{"model": "image captioner", "vocab_size": 6471, "encoder_depths": [4, 4, 4], "encoder_widths": [64, 128, 256], "decoder_parallel_block": false, "decoder_drop_path": 0.1, "decoder_prefix_bidirectional": true, "decoder_connector": "linear", "beta2": 0.999, "one_sided": false, "max_steps": 7600, "adamw_weight_decay_other_params": 0.01}
Rows from block 2 of the image encoder of a small image captioner, named by matrix and row number. Rows with one number belong to one neuron. Each number is 128 + 32 x the weight over its row's rms, rounded and kept within 0 to 255. All counts start at 0. Numbers have three digits each. After the name is the row's rms in percent of the matrix's.
After each neuron's rows are labels from the 100 images, of 14976, where the neuron reaches its highest value: "peak at" is the part of the image that holds the peak. Only what is clearly more common there than usual is listed. The data: regions of photos with short descriptions (Visual Genome).
# fc1: MLP up (encoder.blocks.2.mlp.fc1.weight, 192x64), inputs 0-63
# fc2: MLP down (encoder.blocks.2.mlp.fc2.weight, 64x192, transposed), outputs 0-63

fc1.109 113:172166101148140105117131093105153109090118133166136114094132105147143126138123218160142116111093147168151118121149180134102120225104126116130133028131155099174133151096131083070084121128114094
fc2.109 110:126115141125115116110119214122101107139136141119096129164160144130142057165110053123074129157159185142126117083123098104096161070159097154089185142178107121129149155137146143197101104085087128
peak at: middle left

fc1.125 119:120124167099097137151101115092148106154121168126175152113103149132065100148135100094106165079136088160183124142147099121178055117060207136115158123101121148117180080085094145119153173113147105
fc2.125 132:110147120167156141133143067152118106160129193120130127137109149079113130080199142132102101199121152139112125087098151136118154127121108097107074157123123108144051212122178100085113180091113141
peak at: middle right

fc1.124 078:071099131148119130167115166114155109128104155097111164128147122148139107136146094155174121109098138072124084175093064100143111182063135164096119146147162127143131142078190168131184071125195157
fc2.124 077:161152096125118099074147072140180135147165115154105157133111158066108134118093182125156098137142152175136101088105093150087176128183103111196100132121055126136079135131072125099119164133075146
peak at: top centre

fc1.105 068:166161133104126110135156075191120117156136111093106125090151094097185096128148162143123146117078216202059133125154149137183084125095154154146155127178152131112108124106096154143109131144075161
fc2.105 076:129166155118199101156110136087147081161119100100175124143081132160137132072099156109077158108108113112143086090155115148082137135112166086094153154195093079091082126155089169123157104087110085
peak at: top left

fc1.87 068:111122121146161131149109111077154129148127129086128139140094169134123128157152145166127149141058108098076078148118151126207124156087164114179203122179087162152127042126082103136122112110080113
fc2.87 068:125133199140135146129145082143145134106138165146082067161125133053107161102094144101155125138151144142110097146125121169123196184086135064077134157123083112158130126104231123133109155116126130
peak at: middle left; top left

fc1.172 112:110142122079159113105140109143100123071141131159175152088166091095162084153071119157090123133155121118069157175115205119109119167123157113127158154086093088114070165147131094135169088131157067
fc2.172 095:137109143210116173132074157056183143125104156122102079134138072174082132141114129084123117131104082079171179136097085138083143169129125110127124178145147101171170132096111171111124119165130140
peak at: top left

fc1.153 134:087123168146081134120088068101148107087165164078138107140111150165109056127116172090075088102147173105086095139135106144158090143112089086119155084130132063153163102102132175155165119155142099
fc2.153 119:085154125157125169142113156140076123120138151173217159120070141106118155201156089134132116160122174150114137137130150092135114201140100092128142119169102112084074129155079165133056137126115157
peak at: bottom right

fc1.122 112:086147132119100096115119139123083053156138107142152095141146105138086098083204136131131138088156147175114131086123154113180116154145099104139158166041145110071129102112187191108144122144172111
fc2.122 100:137157100123115105111124097106140135079153171087109151116166137075120115176049170114162129162121154082117131155177038147140102159082165171117066146193134125118087135090119138100114150146118099
peak at: bottom left

fc1.103 088:117129165132158100117109134127188194111208145130073159078140098166177094138135096137113118186072197133117129165134079143137124133143147144144122169157162097108107144092088127122065117143073127
fc2.103 084:124086137096126123134138121066146090145088093156187108151196113134106176093105177171125159069132132114137116077155133140109126133109138139094197112151135142146106101105153198146175112054149177
peak at: middle right

fc1.17 104:125168117124092144156095188165119125109202130091134152104197130152205148133125142066175097117161128136121099134124128075119132074129160189103128146102150129122156189122135176129156159191137149
fc2.17 099:098193097086127150142130091129178110110094162132169116174095135087096091095177138121094079130085170136141104095084138170104149154145145161156099148164149197140114132120155124042077153119140099
peak at: centre

fc1.133 082:086119084159142114099156114126103139124139149037131099165107080087114122084131185075095146157136147167155141075135150125092161154098177117176130102139198111147084122144142116201129119153085111
fc2.133 083:169157107119082118114125092088137152142148127216115168118161147133173115129058104136105127127120122128106131207133116081126104160131097160101143220144064146099165156116130092120135141110157191
peak at: bottom right

fc1.49 085:101085147116146144160144091111144108150178109103129185116156107120133144080155196165103144045095127125126133140077142131121172104093057071132201148168130141152142070113121114130119078142163128
fc2.49 099:155146111122176122096107070135113159138129107162122071121068106090184173133121114189151088125165160083085140126157150133090133156135202130111107116171126095196167145106171132105164139114175085
peak at: bottom right

fc1.78 144:129092103117106131109114152101176113128129102114112102169127094126125159130048122131118176064025143162059105129163095075102098137121137154114161160088097111123118086143067155131097124094139096
fc2.78 121:154120130105089099103155161112119142155148158110116147100171159097142083055168186124130182093135146062130143103089168088152137138124134119106150161130117137075100133142231064138125174137149134
peak at: top left

fc1.6 123:154100153113155170103125156152099091106142117152145131144155096106168136098137126148125117098148086177160075142068168082189098110137185122134155117141109163106113189132126129107046126107058061
fc2.6 119:113125109113091086129125159146180099092112130099158183127088110126152098120147135085031137046161118165150090120128105126136105137140163178134135150186153147172180096146101096081156118174097132
peak at: middle left; bottom left

fc1.92 093:178120090140178128104134093160140077146124122102138152156144121119153106175165148161084139141112120120136069109090146118132147092210143149163151097217175101150112102145118126099120124146031100
fc2.92 100:153142178158173088151161130172116121122117102135139146148168070093165117159151125123072190118176127190143157116096162156130104109125116134101126165133109148189106054111137185158140143091101056
peak at: middle left

fc1.19 104:096115141172152110104120075133121154186071129138141155080172151110171095137103069174139030121143145091119141104175170172166137195116135144113159112105188144125121122130128155127151134085109156
fc2.19 105:158125127175134129120062147090120160100209168143111096144158135108147110106150189058135164107122078191133139127093156141132139115165140114127117123103122079162175094125167198146147143185165109
peak at: bottom left

fc1.96 080:117094045192124164129085144110094151130079148136144101100093141079184135127143056172144166127121158121130151153178068114120161131138149145186139136153099135080134110151115113197087157154124120
fc2.96 084:189109157110082176125168120136136133150153083144093131123141141147119126163160143087089145102182142129104101144070124116175074139125101137070144161130110074130081194088112137180176116147114053
peak at: bottom left

fc1.139 094:155161165110101138150064157129136104197165115138117082125139129125205161110057163145102128091143098083147106155082206131132068165135139163121111103087093141130155115104107085129097155139167114
fc2.139 094:156124157120107150103209101131190149099100143066108171146146083146089081122119037092138148169128128093166165113091075144116199147106130102100131111167132133161139169126136154147129100132120161
peak at: middle left; top left

fc1.10 102:166144124112208129067088114141148070166136155137143098140075135129103165103167164140169145120169122149142127125127108134132151132171137184180147119102134135172138119116153173111038123208169131
fc2.10 101:146132137137102108224160150098071127087084111145153166130151170167137116102051118155139123147118151139113162114137171118143110128144106075106091201148145140111170160157127103138208150094116167
peak at: top right

fc1.51 109:221077146123170099122102168123128130141072132129159172122148117095080046118122066110151126108114108135170080092113070098073126142109142126130130155154145077087133121124141163127116166070127140
fc2.51 107:143112100165090128085172073113160124111124082133103183080132139100138170106134148070145135158088176065075140192151124145137138164131133122081174119126076186115148155088107165164114122175142138
peak at: top centre

fc1.95 084:102090089145172154138118172174154123123150147149119037181073162176129083111100170097111089159091124128124084139150132117132137105102099093120201144132073142186084128109110142169127116147102094
fc2.95 077:096137187141066100157117111120135142128082185156134196100149127088089109110187132134122161093208128092047133137176118126146138130113119106139113142163127139103167134115090161097107154127181184
peak at: bottom right

fc1.162 077:144148131132135141115113174094108100139190150108118132045028107115100193136102187079113128160112113120084121128157130153090108138117141129181141160113106086140133156125112161172136094170063147
fc2.162 078:106099154106140185144112071104100076134125114102108153166191164147126148148104109144152163088196111152109128138102142168187147107155146138076129150131149175161093042140160098119122188105093111
peak at: middle right

fc1.35 124:148101104145122205117138158050101153110139154069138114095122157133159124125080100122104113126164128152087136173133148132049150153113152125128122142165118187143156113141069070130125113072091197
fc2.35 119:153102148142161045122046109126097133142146144106121102202118124135107130075119134141150165133133099157151155143168158134147064091159094120138127102089169136123129168115194197092141133173121079
peak at: bottom centre

fc1.102 083:144143189134069108133110113133168205183137135116084140115144107186101167107125119116135083157174172146173113102123106133124120102079077066126118140139122127129141145084050114143137142151200098
fc2.102 089:110094124082143138102129136130120101153084140122093104127125107155121170137148087120160200145132083132150099135222135122132141193073155155121101136128140107175170132129140137184131105053041140
peak at: top centre

fc1.129 111:089138114166138111162154122114173134106128177111179134196078193153118126166141149086107104115116174199131120159121126120144167124120088156115176193156135123145129128154150071185192121159087129
fc2.129 109:071087112093121104086084088187114064097207103129112058107137135143080145148085130067121119142139114078127108178157157121159081152120150169165134120123128136122157141151136134167155177120164145
peak at: middle right

fc1.13 082:107126129208172118178164112172192199136176156091180134137107155146141129111122122114132094136123197152108136099075091108093147165161151168135109146102126108055140146098092132125133104158147168
fc2.13 077:087099111043078161131103161104151100162050093182115117088105121129144109165110131111127159125139117119105083105126123209127124126075120182077155115152136157137096098128157155128189164107101139
peak at: top centre

fc1.91 073:099121132152141104128163183151089149164065093110157134141127121113172176125147111148115066181094111184119130109131148129102080176131120181122128093206169185081111149094118170119098151122083161
fc2.91 067:205185114115168095143157150132102101113127125156104155134143110163065086148150143085049200118113132107143120105106137121109124088103158130192120174142098100151172180128110123131156073123140077
peak at: middle left

fc1.114 072:125153050107123108093122101147091081094115094116130146115066136118120116189064135057117099114125149118117161103132129107163195152099091094152143166104127065205068135144110129137107146132149120
fc2.114 069:094071147105074082116123084126201124156076136126157130108173105147143139128120165097085149078129174125141157140126132151084095148099101165143097167147129122067153110133132068119169188154092186
peak at: bottom right

fc1.60 086:122125123151149150154178135095193057151142133130130134117110158171205095088074145103123140099084172207146118123143148163154123122140156080084163147085090128075088132150120105136192118132135123
fc2.60 081:093091144102124104116155095193108192110167138108159111132171143141090143116183103153074156131147065077083093131157093109137131187120116130162149102165149107168165152130109115100130106098162209
peak at: top right

fc1.167 103:104121143158114146086145108131144086116132123106104077114155116149125157053145169096111160202068122074152091144111075130147090141166118197135095155116125209123153132134108098147090085143084100
fc2.167 093:132091101108138131143163096066170156131088167112195123102141134092117128158179128173143116154139191154119156088095180139159092100167122114065156103158095121146177095126100175197104119124099155
peak at: bottom left

fc1.165 096:094114094133165144095160117113094111138133114110114141154145153144146150140105073165090114129114076105145049136148146139133122114170107153047150043148157090107100099136147090072073157068089122
fc2.165 110:128144098121140117142140165189097100144135166159152082144121105073133131124167147114121120152210144133096145093095064092167119108082164099202156166132065114158148144153129160127170060132110159
peak at: bottom left

fc1.169 099:140091148156058168121114139136147087125203120160127147140126111075104109176156151124133105082090104130160126138138205156172118094137042121100130132196140126169131106111167112131118142076156170
fc2.169 103:102143143110155082098157148156089126156120111070109111104187161104141093038104098146162143154129177119115125108157116100120150110108158162127134072086086123125147171114079198082072114149130081
peak at: bottom centre

fc1.24 108:124108172151070118119070103115122068157143153112074147112130137136114108116184100153168164168137184123116127083096198148183140137100123175138099184146088133107159143118124170148071125073138167
fc2.24 096:143132119092132142134092117108141097130088089114197125147071129148095090156079170174107120157115206169102127129166107119173135140106137061104180131152123096160131126192147136125132181204115148
peak at: bottom left

fc1.107 162:123134162079134166082189123119117157180191116142095101182113084099158049146153100092181151110158182107107166122096145159122093095136105156077132174142129128098121177093148130127127174146150137
fc2.107 156:135131089215121110135101144183138086143136213127152162107104140162125156126112175156133105136113099125108086102161126137146155108139168137142147109114132188162111065129079209081081133136145168
peak at: bottom left

fc1.28 090:157099092121157119097104113111178144058101155126130120102085158100154104144074105116126106162153083132084103137066115104159106129134200164146129174148159102122143132149109086108069123194155200
fc2.28 077:132098126161096091093119129150108128159132180065108144141099106120134162080111186155108162097101100171107141136135129204162102103125081092096135126155171145178154115076081076086161094066132117
peak at: bottom left

fc1.40 090:104180109152150087066098128116115113145089107172105075125118109098087091099121131116054076100135165178120137114159078119155166134168132132097162119080111107146081168097091132115132108190152188
fc2.40 081:127127144105164179179146164137085155132170166083088156145114109121177093164114120125172151104152147131151095112168146089065139137083114132179058110170099113151149066175124158087130102085126169
peak at: top right

fc1.145 092:101132133118136131074108112159109101074165131145138115109105126103164149138110112139134113088211137117174122040122114140190148149181176165183152123153126107168133077167184090140179123151095118
fc2.145 108:136164126171093084147128133136072114141066121126137132173122083160146106145193091108089168105116151087139035150143121131122159168162118074141135147065144184091130190134145116141121109096099104
peak at: bottom centre