From a checkpoint of a small image captioner: 7600 steps, 203450 training examples.
Rows from block 2 of the image encoder of a small image captioner, named by matrix and row number. Rows with one number belong to one neuron. Each number is 500 + 50 x the weight over its row's rms, rounded and kept within 0 to 999. All counts start at 0. Numbers have three digits each.
After each neuron's rows are labels from the 100 images, of 14976, where the neuron reaches its highest value: "colour at peak" is the nearest of a few named colours to the mean colour under the peak. Only what is clearly more common there than usual is listed. The data: regions of photos with short descriptions (Visual Genome).
# fc1: MLP up (encoder.blocks.2.mlp.fc1.weight, 192x64), inputs 0-63
# fc2: MLP down (encoder.blocks.2.mlp.fc2.weight, 64x192, transposed), outputs 0-63

fc1.147:552481460494547427527450470494580516467525467467494526418440412551544406523509575562514475412525520519533468501417491550376474498515467467481562416442527504477406516539472510471497613590500464
fc2.147:446434505515430524483481505512519481504423436531565402549550503489491550502518389484422447568484464450507559408576466392513460550537414514482471505513470483540494422524509499496482369410504546
colour at peak: red

fc1.135:527582458526508467471548507452423490594500491559480542569597497454516507502534451562437450469498483604465438530565463493494522456519446433500475420501488479472484611422489566513370456474441437
fc2.135:527503502429535517537446569459555480503525481547480485484484497571508521515529545420341484495343460449533498524454549459587417485516546580540518534538468447566570451491467485419553491474460484
colour at peak: white

fc1.132:535581476582518446565595497489499549461509522538515516540535520541457617380574517452566517539472518538517524520607546534507546514529519530615506512469485572588453566483515574548461473547481450
fc2.132:471527518455461474454399590521493448490513513512478540528501511433511438583514579504495456459434529398485496512370585567570447576563458479526486417454486544515512450505497478588478526389510518
colour at peak: grey

fc1.33:554481447405652541506500509489501551471499584559459484569551546496372501452471546532433572473460481454472403521520494462453488473478498542477470454495479436543412503467501523566550446447491587
fc2.33:528545603576502474525519491464548540508518415493487528499442544456590476496595476512476409408432532444504520569522456526459485540517523488481529559542438601449457466448412535492401521445529407
colour at peak: blue; cyan

fc1.25:444515578495614544484493465456567503480551530407568488496457482486433500428601482459461525445539531507480515454454566520512456485499539554538494375438558605447473538503405484535533469487568566
fc2.25:526481480408410485497504540488354497530535453536434497415536444476509414470460500464526430577531499380541580556522488499465564476480462506411455510467445527481485435555539467457472575515432487
colour at peak: black

fc1.154:475487553543475468492513475490566543437515559570567514467478517351488509549417546494532479455432436528487476476589515453565424463505501438483495519385483476471468443420526543530450400515414553
fc2.154:517464460378510469563465524515599464465550428450545460544493517520447477496588427477435514548613486404502554551464542446430482505488450505518597460484544508501465557516528531470477631519488543
colour at peak: red

fc1.26:533506549496514485530459470457565498446580583603612509572480462440427482525484523495516515402523463520476487502407623588452475465492452542462586460458454551482517526455480409433481502470484539
fc2.26:522564497458518535590527478494420423554489465474433435552560561549500449484473502435479388644526515524440575544487415461461542491544583476488502534488523464525491520552539583466486460502599488
colour at peak: black

fc1.171:438458438545477461484448393442500498459497476463412509497470494407497407474571533459447460457545494501464509534488516492496542479548444612481427442398457439421575426432449455496441502474462455
fc2.171:556581508374488537533516545510520458565461525524531499449515520453435475561463461474557402548489486507425527434482499490489411520444616445411528569519411542508451530560539539430468429489522545
colour at peak: black

fc1.168:469515487524518508504571506571500454524532497483481497607570532472506480610499519549545543385441527606521444547456604452582499464419522577453433501495493553491521550444582491540440541493527572
fc2.168:509498608526515478494451494531578435507517498473572517470519523510442523531488418489424458578514569503538479477546398469452498490604519450579468488525444481589523481514431542378515618539538557
colour at peak: cyan; blue

fc1.4:530489493442512439495416539455563433542550516531417575500468526418541543518520429538497491515439535545468485479497549517571487436501472458494553634585437475562508541458376480566521450541449566
fc2.4:571477524460479551551454446449443463590395429511473419486478512596546576457564584577438478508518575471503532517552558551519550537380543525469501484479528542553451471549541532459469564511517464
colour at peak: white

fc1.64:570469571554575410457515441490429513508560520490499539471476526571546501442493491494525483522521509473529532428482470398456518505484549424403563488464557452530390435449513450437448471636489456
fc2.64:422465438437461544510528525481503435495447370480503525512521499483477466553551506541519468532543421488515517595503338530530493517375486501560515489465438479430468475586479478490609489555472489
colour at peak: purple; blue

fc1.69:494433417456516473474532472498458574541499526543475554384409470471454509485451472501464495532467560521540486526592528366502549503546607539450491514519520511411517582559511491489364452518481471
fc2.69:507448584518484545495544539538493338581424463506507502537518502482477540547520501470410491469572511489470461513394521522515502466468422506520511461410466462525454487507472452456638527444405565
colour at peak: pink; white

fc1.100:462529598550584563498639401542524604579536530537448515518465548520519496591477476539465540568488520515572533493487473529585473531570488558570587536497534518524506478489500473508563488539508586
fc2.100:506470468524458442482456573488483413413527433484544395596535490563494463462575555455495443418537478514507490502541502553457504384492534406544444507420456510543527501493549476540424574548551439
colour at peak: green

fc1.188:444384410482366486549467468493521513527550474519511515513446469442459472452490466523481498512498416527413464446489452511418474495431461468587563468547514519410490517480569386470527433506507414
fc2.188:480528598435500477528492575432502489485488512448529497554488571436484537527426615472587369515426541476493537445558478448528493535507617576458474489494570436497466540513529520500426564431505514
colour at peak: orange; yellow

fc1.61:622458560495434505566500538474483541490440466551412530518567503457444438442616420575557502544564514476457477517521476466526547534469529586506648533489521474520585519488486525537520516452451483
fc2.61:416553452500539498433537485535579490572547503539481525458441563518493523475478530408419413550404505446477563505482515542461456540553517364456438413524486499534432479561490524518511525496614475
colour at peak: white

fc1.2:495485511454421527461528510430516491472484589418505480563442529499488536483564553429526481450528375542470482531507425509538467453507506512477526510437541487554543490372601624549462469421458441
fc2.2:451548519436468435526509397510442478532542485561478463510475401506487486535424478453515477471502484514547475486434549461410410514535425443472541524512476504494483456641425501393451554544435582
colour at peak: pink

fc1.12:473520482480501463574493495506508447484518476593509477559527388456421530598428404429515589535470484500492514449511500429523529567523510567530458541494516550361488442575544448430462474477472429
fc2.12:500471496522419534455500420440449514441528531383447519457480606406523464425436590590513405476505433455458468530461559500435549421491457473521554502499521534524509526426436521469542462555506493
colour at peak: black

fc1.136:473501541489547535462521502537574445537580446425508492561525476557450453506594489483536517490525575540472493563418624589565532466603470443436518588444477435480508564480511479592554474525508505
fc2.136:477526455561484483507517513525416534527492583560514490475556580553521501526420483455471524519502451447549533460576385402456456558455574564583500363523547514525485488558514476432552547537434491
colour at peak: cyan

fc1.120:458439469512489444429473471507501548480592454542492452496519548432527425454544465457470419468454442406514510500531500435523505569462549466508475528429663526577484381521584525512489489511445468
fc2.120:498487489519575459496511482445504548489527518493528459469541515445452453484502512436544443479656562544528540528409553463492462401598523521500485523517505615550494476545596565501472594545494401
colour at peak: purple; pink

fc1.141:454505491455460548529504475448557509534411511534475572471318583454524493554524444525439523468477562542516541526478521554596566462576433490542536483551476514487537509434465425487490526582438448
fc2.141:491461471496555600525541517586471500472550502556462432470543532583432447503541562515478503446514516538469368552610470473489468496486524539590590543466528641466503492512500562465474456498538438
colour at peak: brown

fc1.121:501511555551538617488498509492397580490510560615504495498560500520542402468489536508407500568510463416479408554519500512472433530511531488513457553517532470479446528485487578556525460375527578
fc2.121:603482479513557431471512493411626514494580434388575532518493500461496516477455488487560498383352447502546512528509495514503519514575495493464499423546479500459507541419461479533434515480471508
colour at peak: pink

fc1.7:604440502536610514472465543541549495478546509500514547445552508468517464530506465456515494619450532543555382559490446511454506602576516563489504563519495453447514570440499576542483492428464589
fc2.7:607544534510438468474552483432501491489579460539454555552594519427501473545515508478472532369461506373469523500541464551493466526466532546521590465606481572477443534498457548525490514497446588
colour at peak: white; pink

fc1.174:581441467415591506513519502477537566498551544524520534502521500512478556387617415586511542498495500447483541455489539527473539599456522480432470500517486480461571581444533509567520405546585457
fc2.174:537542469608502517514467516477540554509467458527512567419461545416533471552461575483453436506497550481544459592459428504575474501545463484573505511523550543511487447523440542495492659488478627
colour at peak: grey

fc1.119:517490469512447493520472492420435489510433518427548417407550454454442493527467502542545510396503426501561513621464557592481506453485523467493472496592543567448523496537469417570433438538557534
fc2.119:534487540447518481507573520501501517479495509410452554495439471492454457411502414460524570596506440431523488491429547453504522566615508547594491512489418460451454446439455565445510531409568454
colour at peak: brown

fc1.186:487489542442610533504494493554472470519484565472493516564570462508439473516512495460510502590436645520505420570509510522560424348460545480573557455551531472539507457532472427523446493523473531
fc2.186:502518500521490555573488465481543486493429493421614467451531511460571488491423403585437470461471490589454549563513467463501569514508557479467442521555471414502502515433443608452492510445602544
colour at peak: cyan; blue

fc1.20:481505489490539525495432500519493587485537521554472459468511562590492520532421528442447520490523454413437559418407564482531514601535537537445556495471378404412502508586507483472482546497553557
fc2.20:546484535450480486610526534539611512479547552471488529557443383432422455477526502430551519523544575524524466548491480564534501510517482440544500476499509527526656501517372533558530466461493497
colour at peak: blue

fc1.30:514473505521565572570563542584491526468520559529484530522540500561499588549525488501525582615462486519536561497486521582561559536544462582582475485475622538512438535568497551438515508543603489
fc2.30:472526443546451413444521479471549465473485412475523489557491561409510406449402592544511497445532534458511533535427537412512501433547536492542562483454394484487535566409488441559534535513469464
colour at peak: green

fc1.73:570512541450617465516486526450555549555505463617600527529535432506536572490534440524439542505510562493495562529551570554483507538583537596545525439439565527509506614490474520529529542489486452
fc2.73:465538499612461569493502503467420464485602518529360486510541512498553419503459603470514438553467456449503514448406465492596523467468522440485491530556452513539463483500597524468529462512491593
colour at peak: black

fc1.180:495489522498522508496491496492508460519535526520505463502382597462445585548478547550444520534548543494505498506384506420489491550475456556598439578515546514569404463467492598438526578513606443
fc2.180:481550428480555460577525462569514469540497547507485506570611484582562477433440443495531486550476505498451528512497479586468534452581470521410522460463394478497569444520524540610463615520508500
colour at peak: blue

fc1.184:484469528609615495518528519553559527500522533515599490493524495484497496496462455503413524475485529543525600549462452612545499508596483542577598446493532547441531417531559448480518533485395476
fc2.184:540539529452442496489501507494412491522461370429453450525516495571553503472499488537548514501495518531469458386597527439529550493392490575562486562543517469631594511515540550535486536465555509
colour at peak: green

fc1.76:508492416565530542366536517515518531528537564583413520590410482515454549591537481530490510593505431477533531534415517474446432515522453477490597449537430493485517489494496494496565520501590443
fc2.76:504536446454495398604566538571519507452475558490546540419455551552505480420534427470492478448484516512443550539594446535542565537417492445621449462481487503443539504540502535446420522441497538
colour at peak: grey

fc1.156:513535539488616414423411523483466531544466447484501486386528533544516539436489513458467549483491525531554540464476417447570475520513553401509542601507523460529636489579490490512469472517524431
fc2.156:450555511417403462558510529510484456461524535455500478518507678410423593471567460535547502504568469484478519455450491484510426473444519535572428476431552500438494463467450563535516508530534538
colour at peak: white

fc1.50:468479510467585394561551492483433572538424560462569558459515421561526457490507507513427512544454571519458523487575479521476489551457633424449478448504585446502509536589495530496482508500438433
fc2.50:538584498565483570532404509465571444523499487469523488517588632489453508450488495501548473515478400490534429555526516528545521455500517476561618508576472442431466545421509442499592493496573508
colour at peak: white; pink

fc1.148:537581424440607499585526582482488489491520510517501505555577508504570572574415482447493508563536450633486539562452512433474436504562489489441546454541447429525534534452490497445524571538493524
fc2.148:413497564612479525440473509489447453517497424527499551454425475499468376437548516556485477522504485458519489516491550585523534442501472503537513565368593489572494551558556541518530398515530474
colour at peak: cyan

fc1.177:475471467468544412415433527607501510564461514518489484484509533482521541402417475514468475590579444468447445512492409557470415509551452513541493400554467517481521416518479449432445517559560460
fc2.177:561491463444497431500550560443444487496480496462444482517448553501545486538563468465494429485445477552409498440580461427547510454527527415535463529413491317527543563504469478493503523419523552
colour at peak: orange

fc1.82:450437485414572550459512475468609428525497480473485575586484515479542437461511523602493453458496516528563497545503614530536505521521457648552527453458583496582513499496532488519448570520463520
fc2.82:485488563578485438531518543464396513499578523475527385456551502559462579470474415514537425512541503512533443466564424460538505467540568480598488461581428418491591483540526425484533467492489510
colour at peak: grey

fc1.37:528492524451478527470572446448513365468460507572645508474538536540403467539460469487507384497458586523436574491535546535521459513445530517449492490507516499445522577523449456474397514500454532
fc2.37:441500519550503541473448548503421519553503545506484480422404524496543481501577528402413541538495456491536440551437481533464536453433522522505505529472548412524437415497559612476504536569546376
colour at peak: black

fc1.158:434481508543585440452564470446536478559475457479439413503469440549489452476449554484483425438481469597522411495513597523452395473585567525431531481442515509474461555464508465481521556503449589
fc2.158:583511460490477526560553508543410510457512563471540525480602494434427462449531446456491541507580514512442559479510368444500530526471424508565387619486476439516453559532528468529476443506496502
colour at peak: grey

fc1.59:418524585494515403528393527448554525527541454540557561564471448472586512578579476456525577554506502471512532515528491487484515490399509477593576454517490569396509461437455497535490507438554492
fc2.59:588563479463532566530575494489433393526543470519420464380472473521478454454358503494488445530480516391438546481491582477512544514488526499454515517527469475487495512559557468454496571420429529
colour at peak: black

fc1.9:505487444502470553499588476593546459528593560456427597509523582503505589550494410565528506617500555540575570515479565493482543492508494511524567509510510482516487602520499551534488482603505560
fc2.9:411561492545543423508465467566470511469423439559528454415560515475514474465442517625455487485450539446455504476496429515544597588470527489610508469407450421492556525563510493511524542487537487
colour at peak: green

fc1.57:539504445459515519513485508610529530489440470510475535467482576496578471598486447528535503490523497567504521487502567437604587531552496592551513549483579553523611530454554403495416547460434465
fc2.57:447437549540525467536588508431397441420558440517451485504437477504489576497525565507449479423534527448476410483533443636480470416485502415489543519490439485457447489531436563494551482549494467
colour at peak: green

fc1.127:529522424581487472455418473483432542542447424459576543484528535495514508479420448510554585560442539449498597471388473514553447513461538517500510507428554501501482454502510511409609564496470412
fc2.127:542496428516521575589404459513423446518545576501517624529581544483463481480585567509532492573519509548514541527449454495449528467529529427490512518590411563451535518508529427492409512495437513
colour at peak: white

fc1.191:559499386452456498488496436454461506475402494465502559448453474505506498460474508557500550448453465526511446529624492487443578465418495494474464475534427468594453418522488378558440493581516459
fc2.191:488502545485483481487527541493488453473561414450469485535535459434473490539578462551490519468515501437455435430554482381520392467479560584526505511533529453406417515474574504511588395567582505
colour at peak: red

fc1.115:516552521500494440487561491533529496493454445531493547552566517530509514496540609534602491570537517526445614582442530433569558480505466505509505504444584556541433540536552479534593514565596586
fc2.115:598474508539486473450478467556532455430602449495484492458484517580540515528453411509469572472519491495517411490515527451402455564451552464462498512510539545382464451463493425605507452450403484
colour at peak: blue; cyan

fc1.15:521447420426477564563552463486479577505595546506521486507426499460522498471482470511568478536496459467507414593522529513558411489505550431516457534514602495404500520457389414499585466503465561
fc2.15:436457486494477452492428434450562524557409546490502537518511498544442477475493456529531627482482526585576590566488553532462544558525463543498502439579529417529530502380550571489446531539437490
colour at peak: brown

fc1.80:439526456553483469502533529477518467602460460503492563497416456507466521395588459579501550521504441474513551533490531443483533532516602505599511518477383511475467547514588525422391493424532480
fc2.80:622432492499481458577466518529466478443530527530557479533441536450516485512450506455407429471530530493395463382528447502505461560540494539564502543500539430585534472466408468561548467463409544
colour at peak: white; pink

fc1.190:540543517656529601598512523524500511534520517558523482483516500428429552533503429537444495546489510544459405551544514559580423512554508513550396509490457461460473599451550559501469473526472509
fc2.190:565459451428522443456451488405486483527523523472542480459517500528481502517531493431473511492420482565527525464529606407543511505526618565484562388516516508545495436440424515476578577463419426
colour at peak: cyan

fc1.70:492477517435499434470552599511568450500527474523505460491510498512579481431473493567629520497452485442483635510501538500507617469529456539615474522495525453563465571461423442484564439498517471
fc2.70:573472458553506581546555554505527515471536533451428551506500569542514418565448616526426612551436554498537483470489477523427481457574542502412536514506567509507465529449535457581506551569557527
colour at peak: orange

fc1.53:490587487486578438507472569536433525492508573544490534495495518426571504446424455434428444537552479513479458618475461635404557501551471451497454531508480547505475462533510534404520558562515522
fc2.53:532429474479519480569446530434434523521490475480476597480523426485519473523549529587519472601493558577494510454549525452497619490507438516397520541432497531576508515438466542586428453532578438
colour at peak: grey

fc1.140:536559612492575398510525500481611470526598431542541529488469473512453465514486527472474449509493455510444526496496339519493504402538510524558505464491476474558457557514520417567531567522563542
fc2.140:439448428533490567472422480581417532504433555498426528546544551510498524456545498582495573470531502495516511439546598445479562534410497498449503437438534468505581422519563586547511551513420462
colour at peak: cyan; blue

fc1.113:510487470475458519430526516426494483508499447478462484510554513500523539500539462488464545484536329415464499526580570552544483546536559527455500501563382512438620463559465439433521504497585559
fc2.113:509435545433511463586489497570471552484458532512522573477496408438423502378520478487481487633503623491554479481537494516455527534521410505503494530544466581506492576549410494526453519465434531
colour at peak: pink

fc1.93:420510437476499484530510466513564551469557595573510572524513521506441493418399500570533463485478440467506493435566407533494531527422549439516563463607569452433489594450518470518442449523518522
fc2.93:553485568426445500445404524600508487479445549510592511560483533399493529552527539564507537502512536511474524433371500528521536543489510517427466494455553422504493506426634530511487550547443519
colour at peak: orange

fc1.146:438520434407479414448518446483440469551568562521467566487414521478466559474476564574486580513474557523526444466476532484489585471467553438474487480451531380610525473500468551496473460536488403
fc2.146:535517531569496415525468510551500414544501508567545458458522473439466507521451504476428415495509453511518446529458458580481441471401472509513519457427434564483412429491513495499512394485521663
colour at peak: grey

fc1.142:502578471550395460443482601435475552527479544500580509489517513513486485434595496482486492502476508456501559427526427485514393513534447548527387523455481505470450440488527491584614426429501461
fc2.142:614399469503519499433475406501628546531499470478453537530477543513498565475473587471553475542472474477504478549494535580508396491604527509437560507538511548510468538561441515461438534601529497
colour at peak: white

fc1.52:524528576561504535466481494506417446510493456420523411489536492574521426561504600544513551420415524510421451601508486526550500593454515490439516524608574510500479464482472557571520430469468510
fc2.52:483536521545528485607440445496533475508502489438476525586507488426438413388405435533473492504501528493402428498522488500444572466446433457461618556505411460486461510454461557531544480504448498
colour at peak: cyan

fc1.128:524432444559428483519533523461443597568543489514492560464540496519408547461533446576487459609539582524525469474558551523492464494546479579520477492461528594477548507507428595559398483519533565
fc2.128:589488490439541432502429545516517453493467505550482540564471516463556449520530556428410468450400496403404580482466504523572421525490468456464533450498408462479579527488495496487625511530523467
colour at peak: white; pink

fc1.185:491430387508414457432576531479625495468536440486494501502529496430519541481425517518382516416543514487478451471423565512548503511467535558459586525463553489503532462438589503497444516586494479
fc2.185:485492555348522417546459495613486542441477503518445414525512524446510526494456446503518493557435564493439507451540473505521464473597487489539441596537485419500458515507401480488576494476561574
colour at peak: blue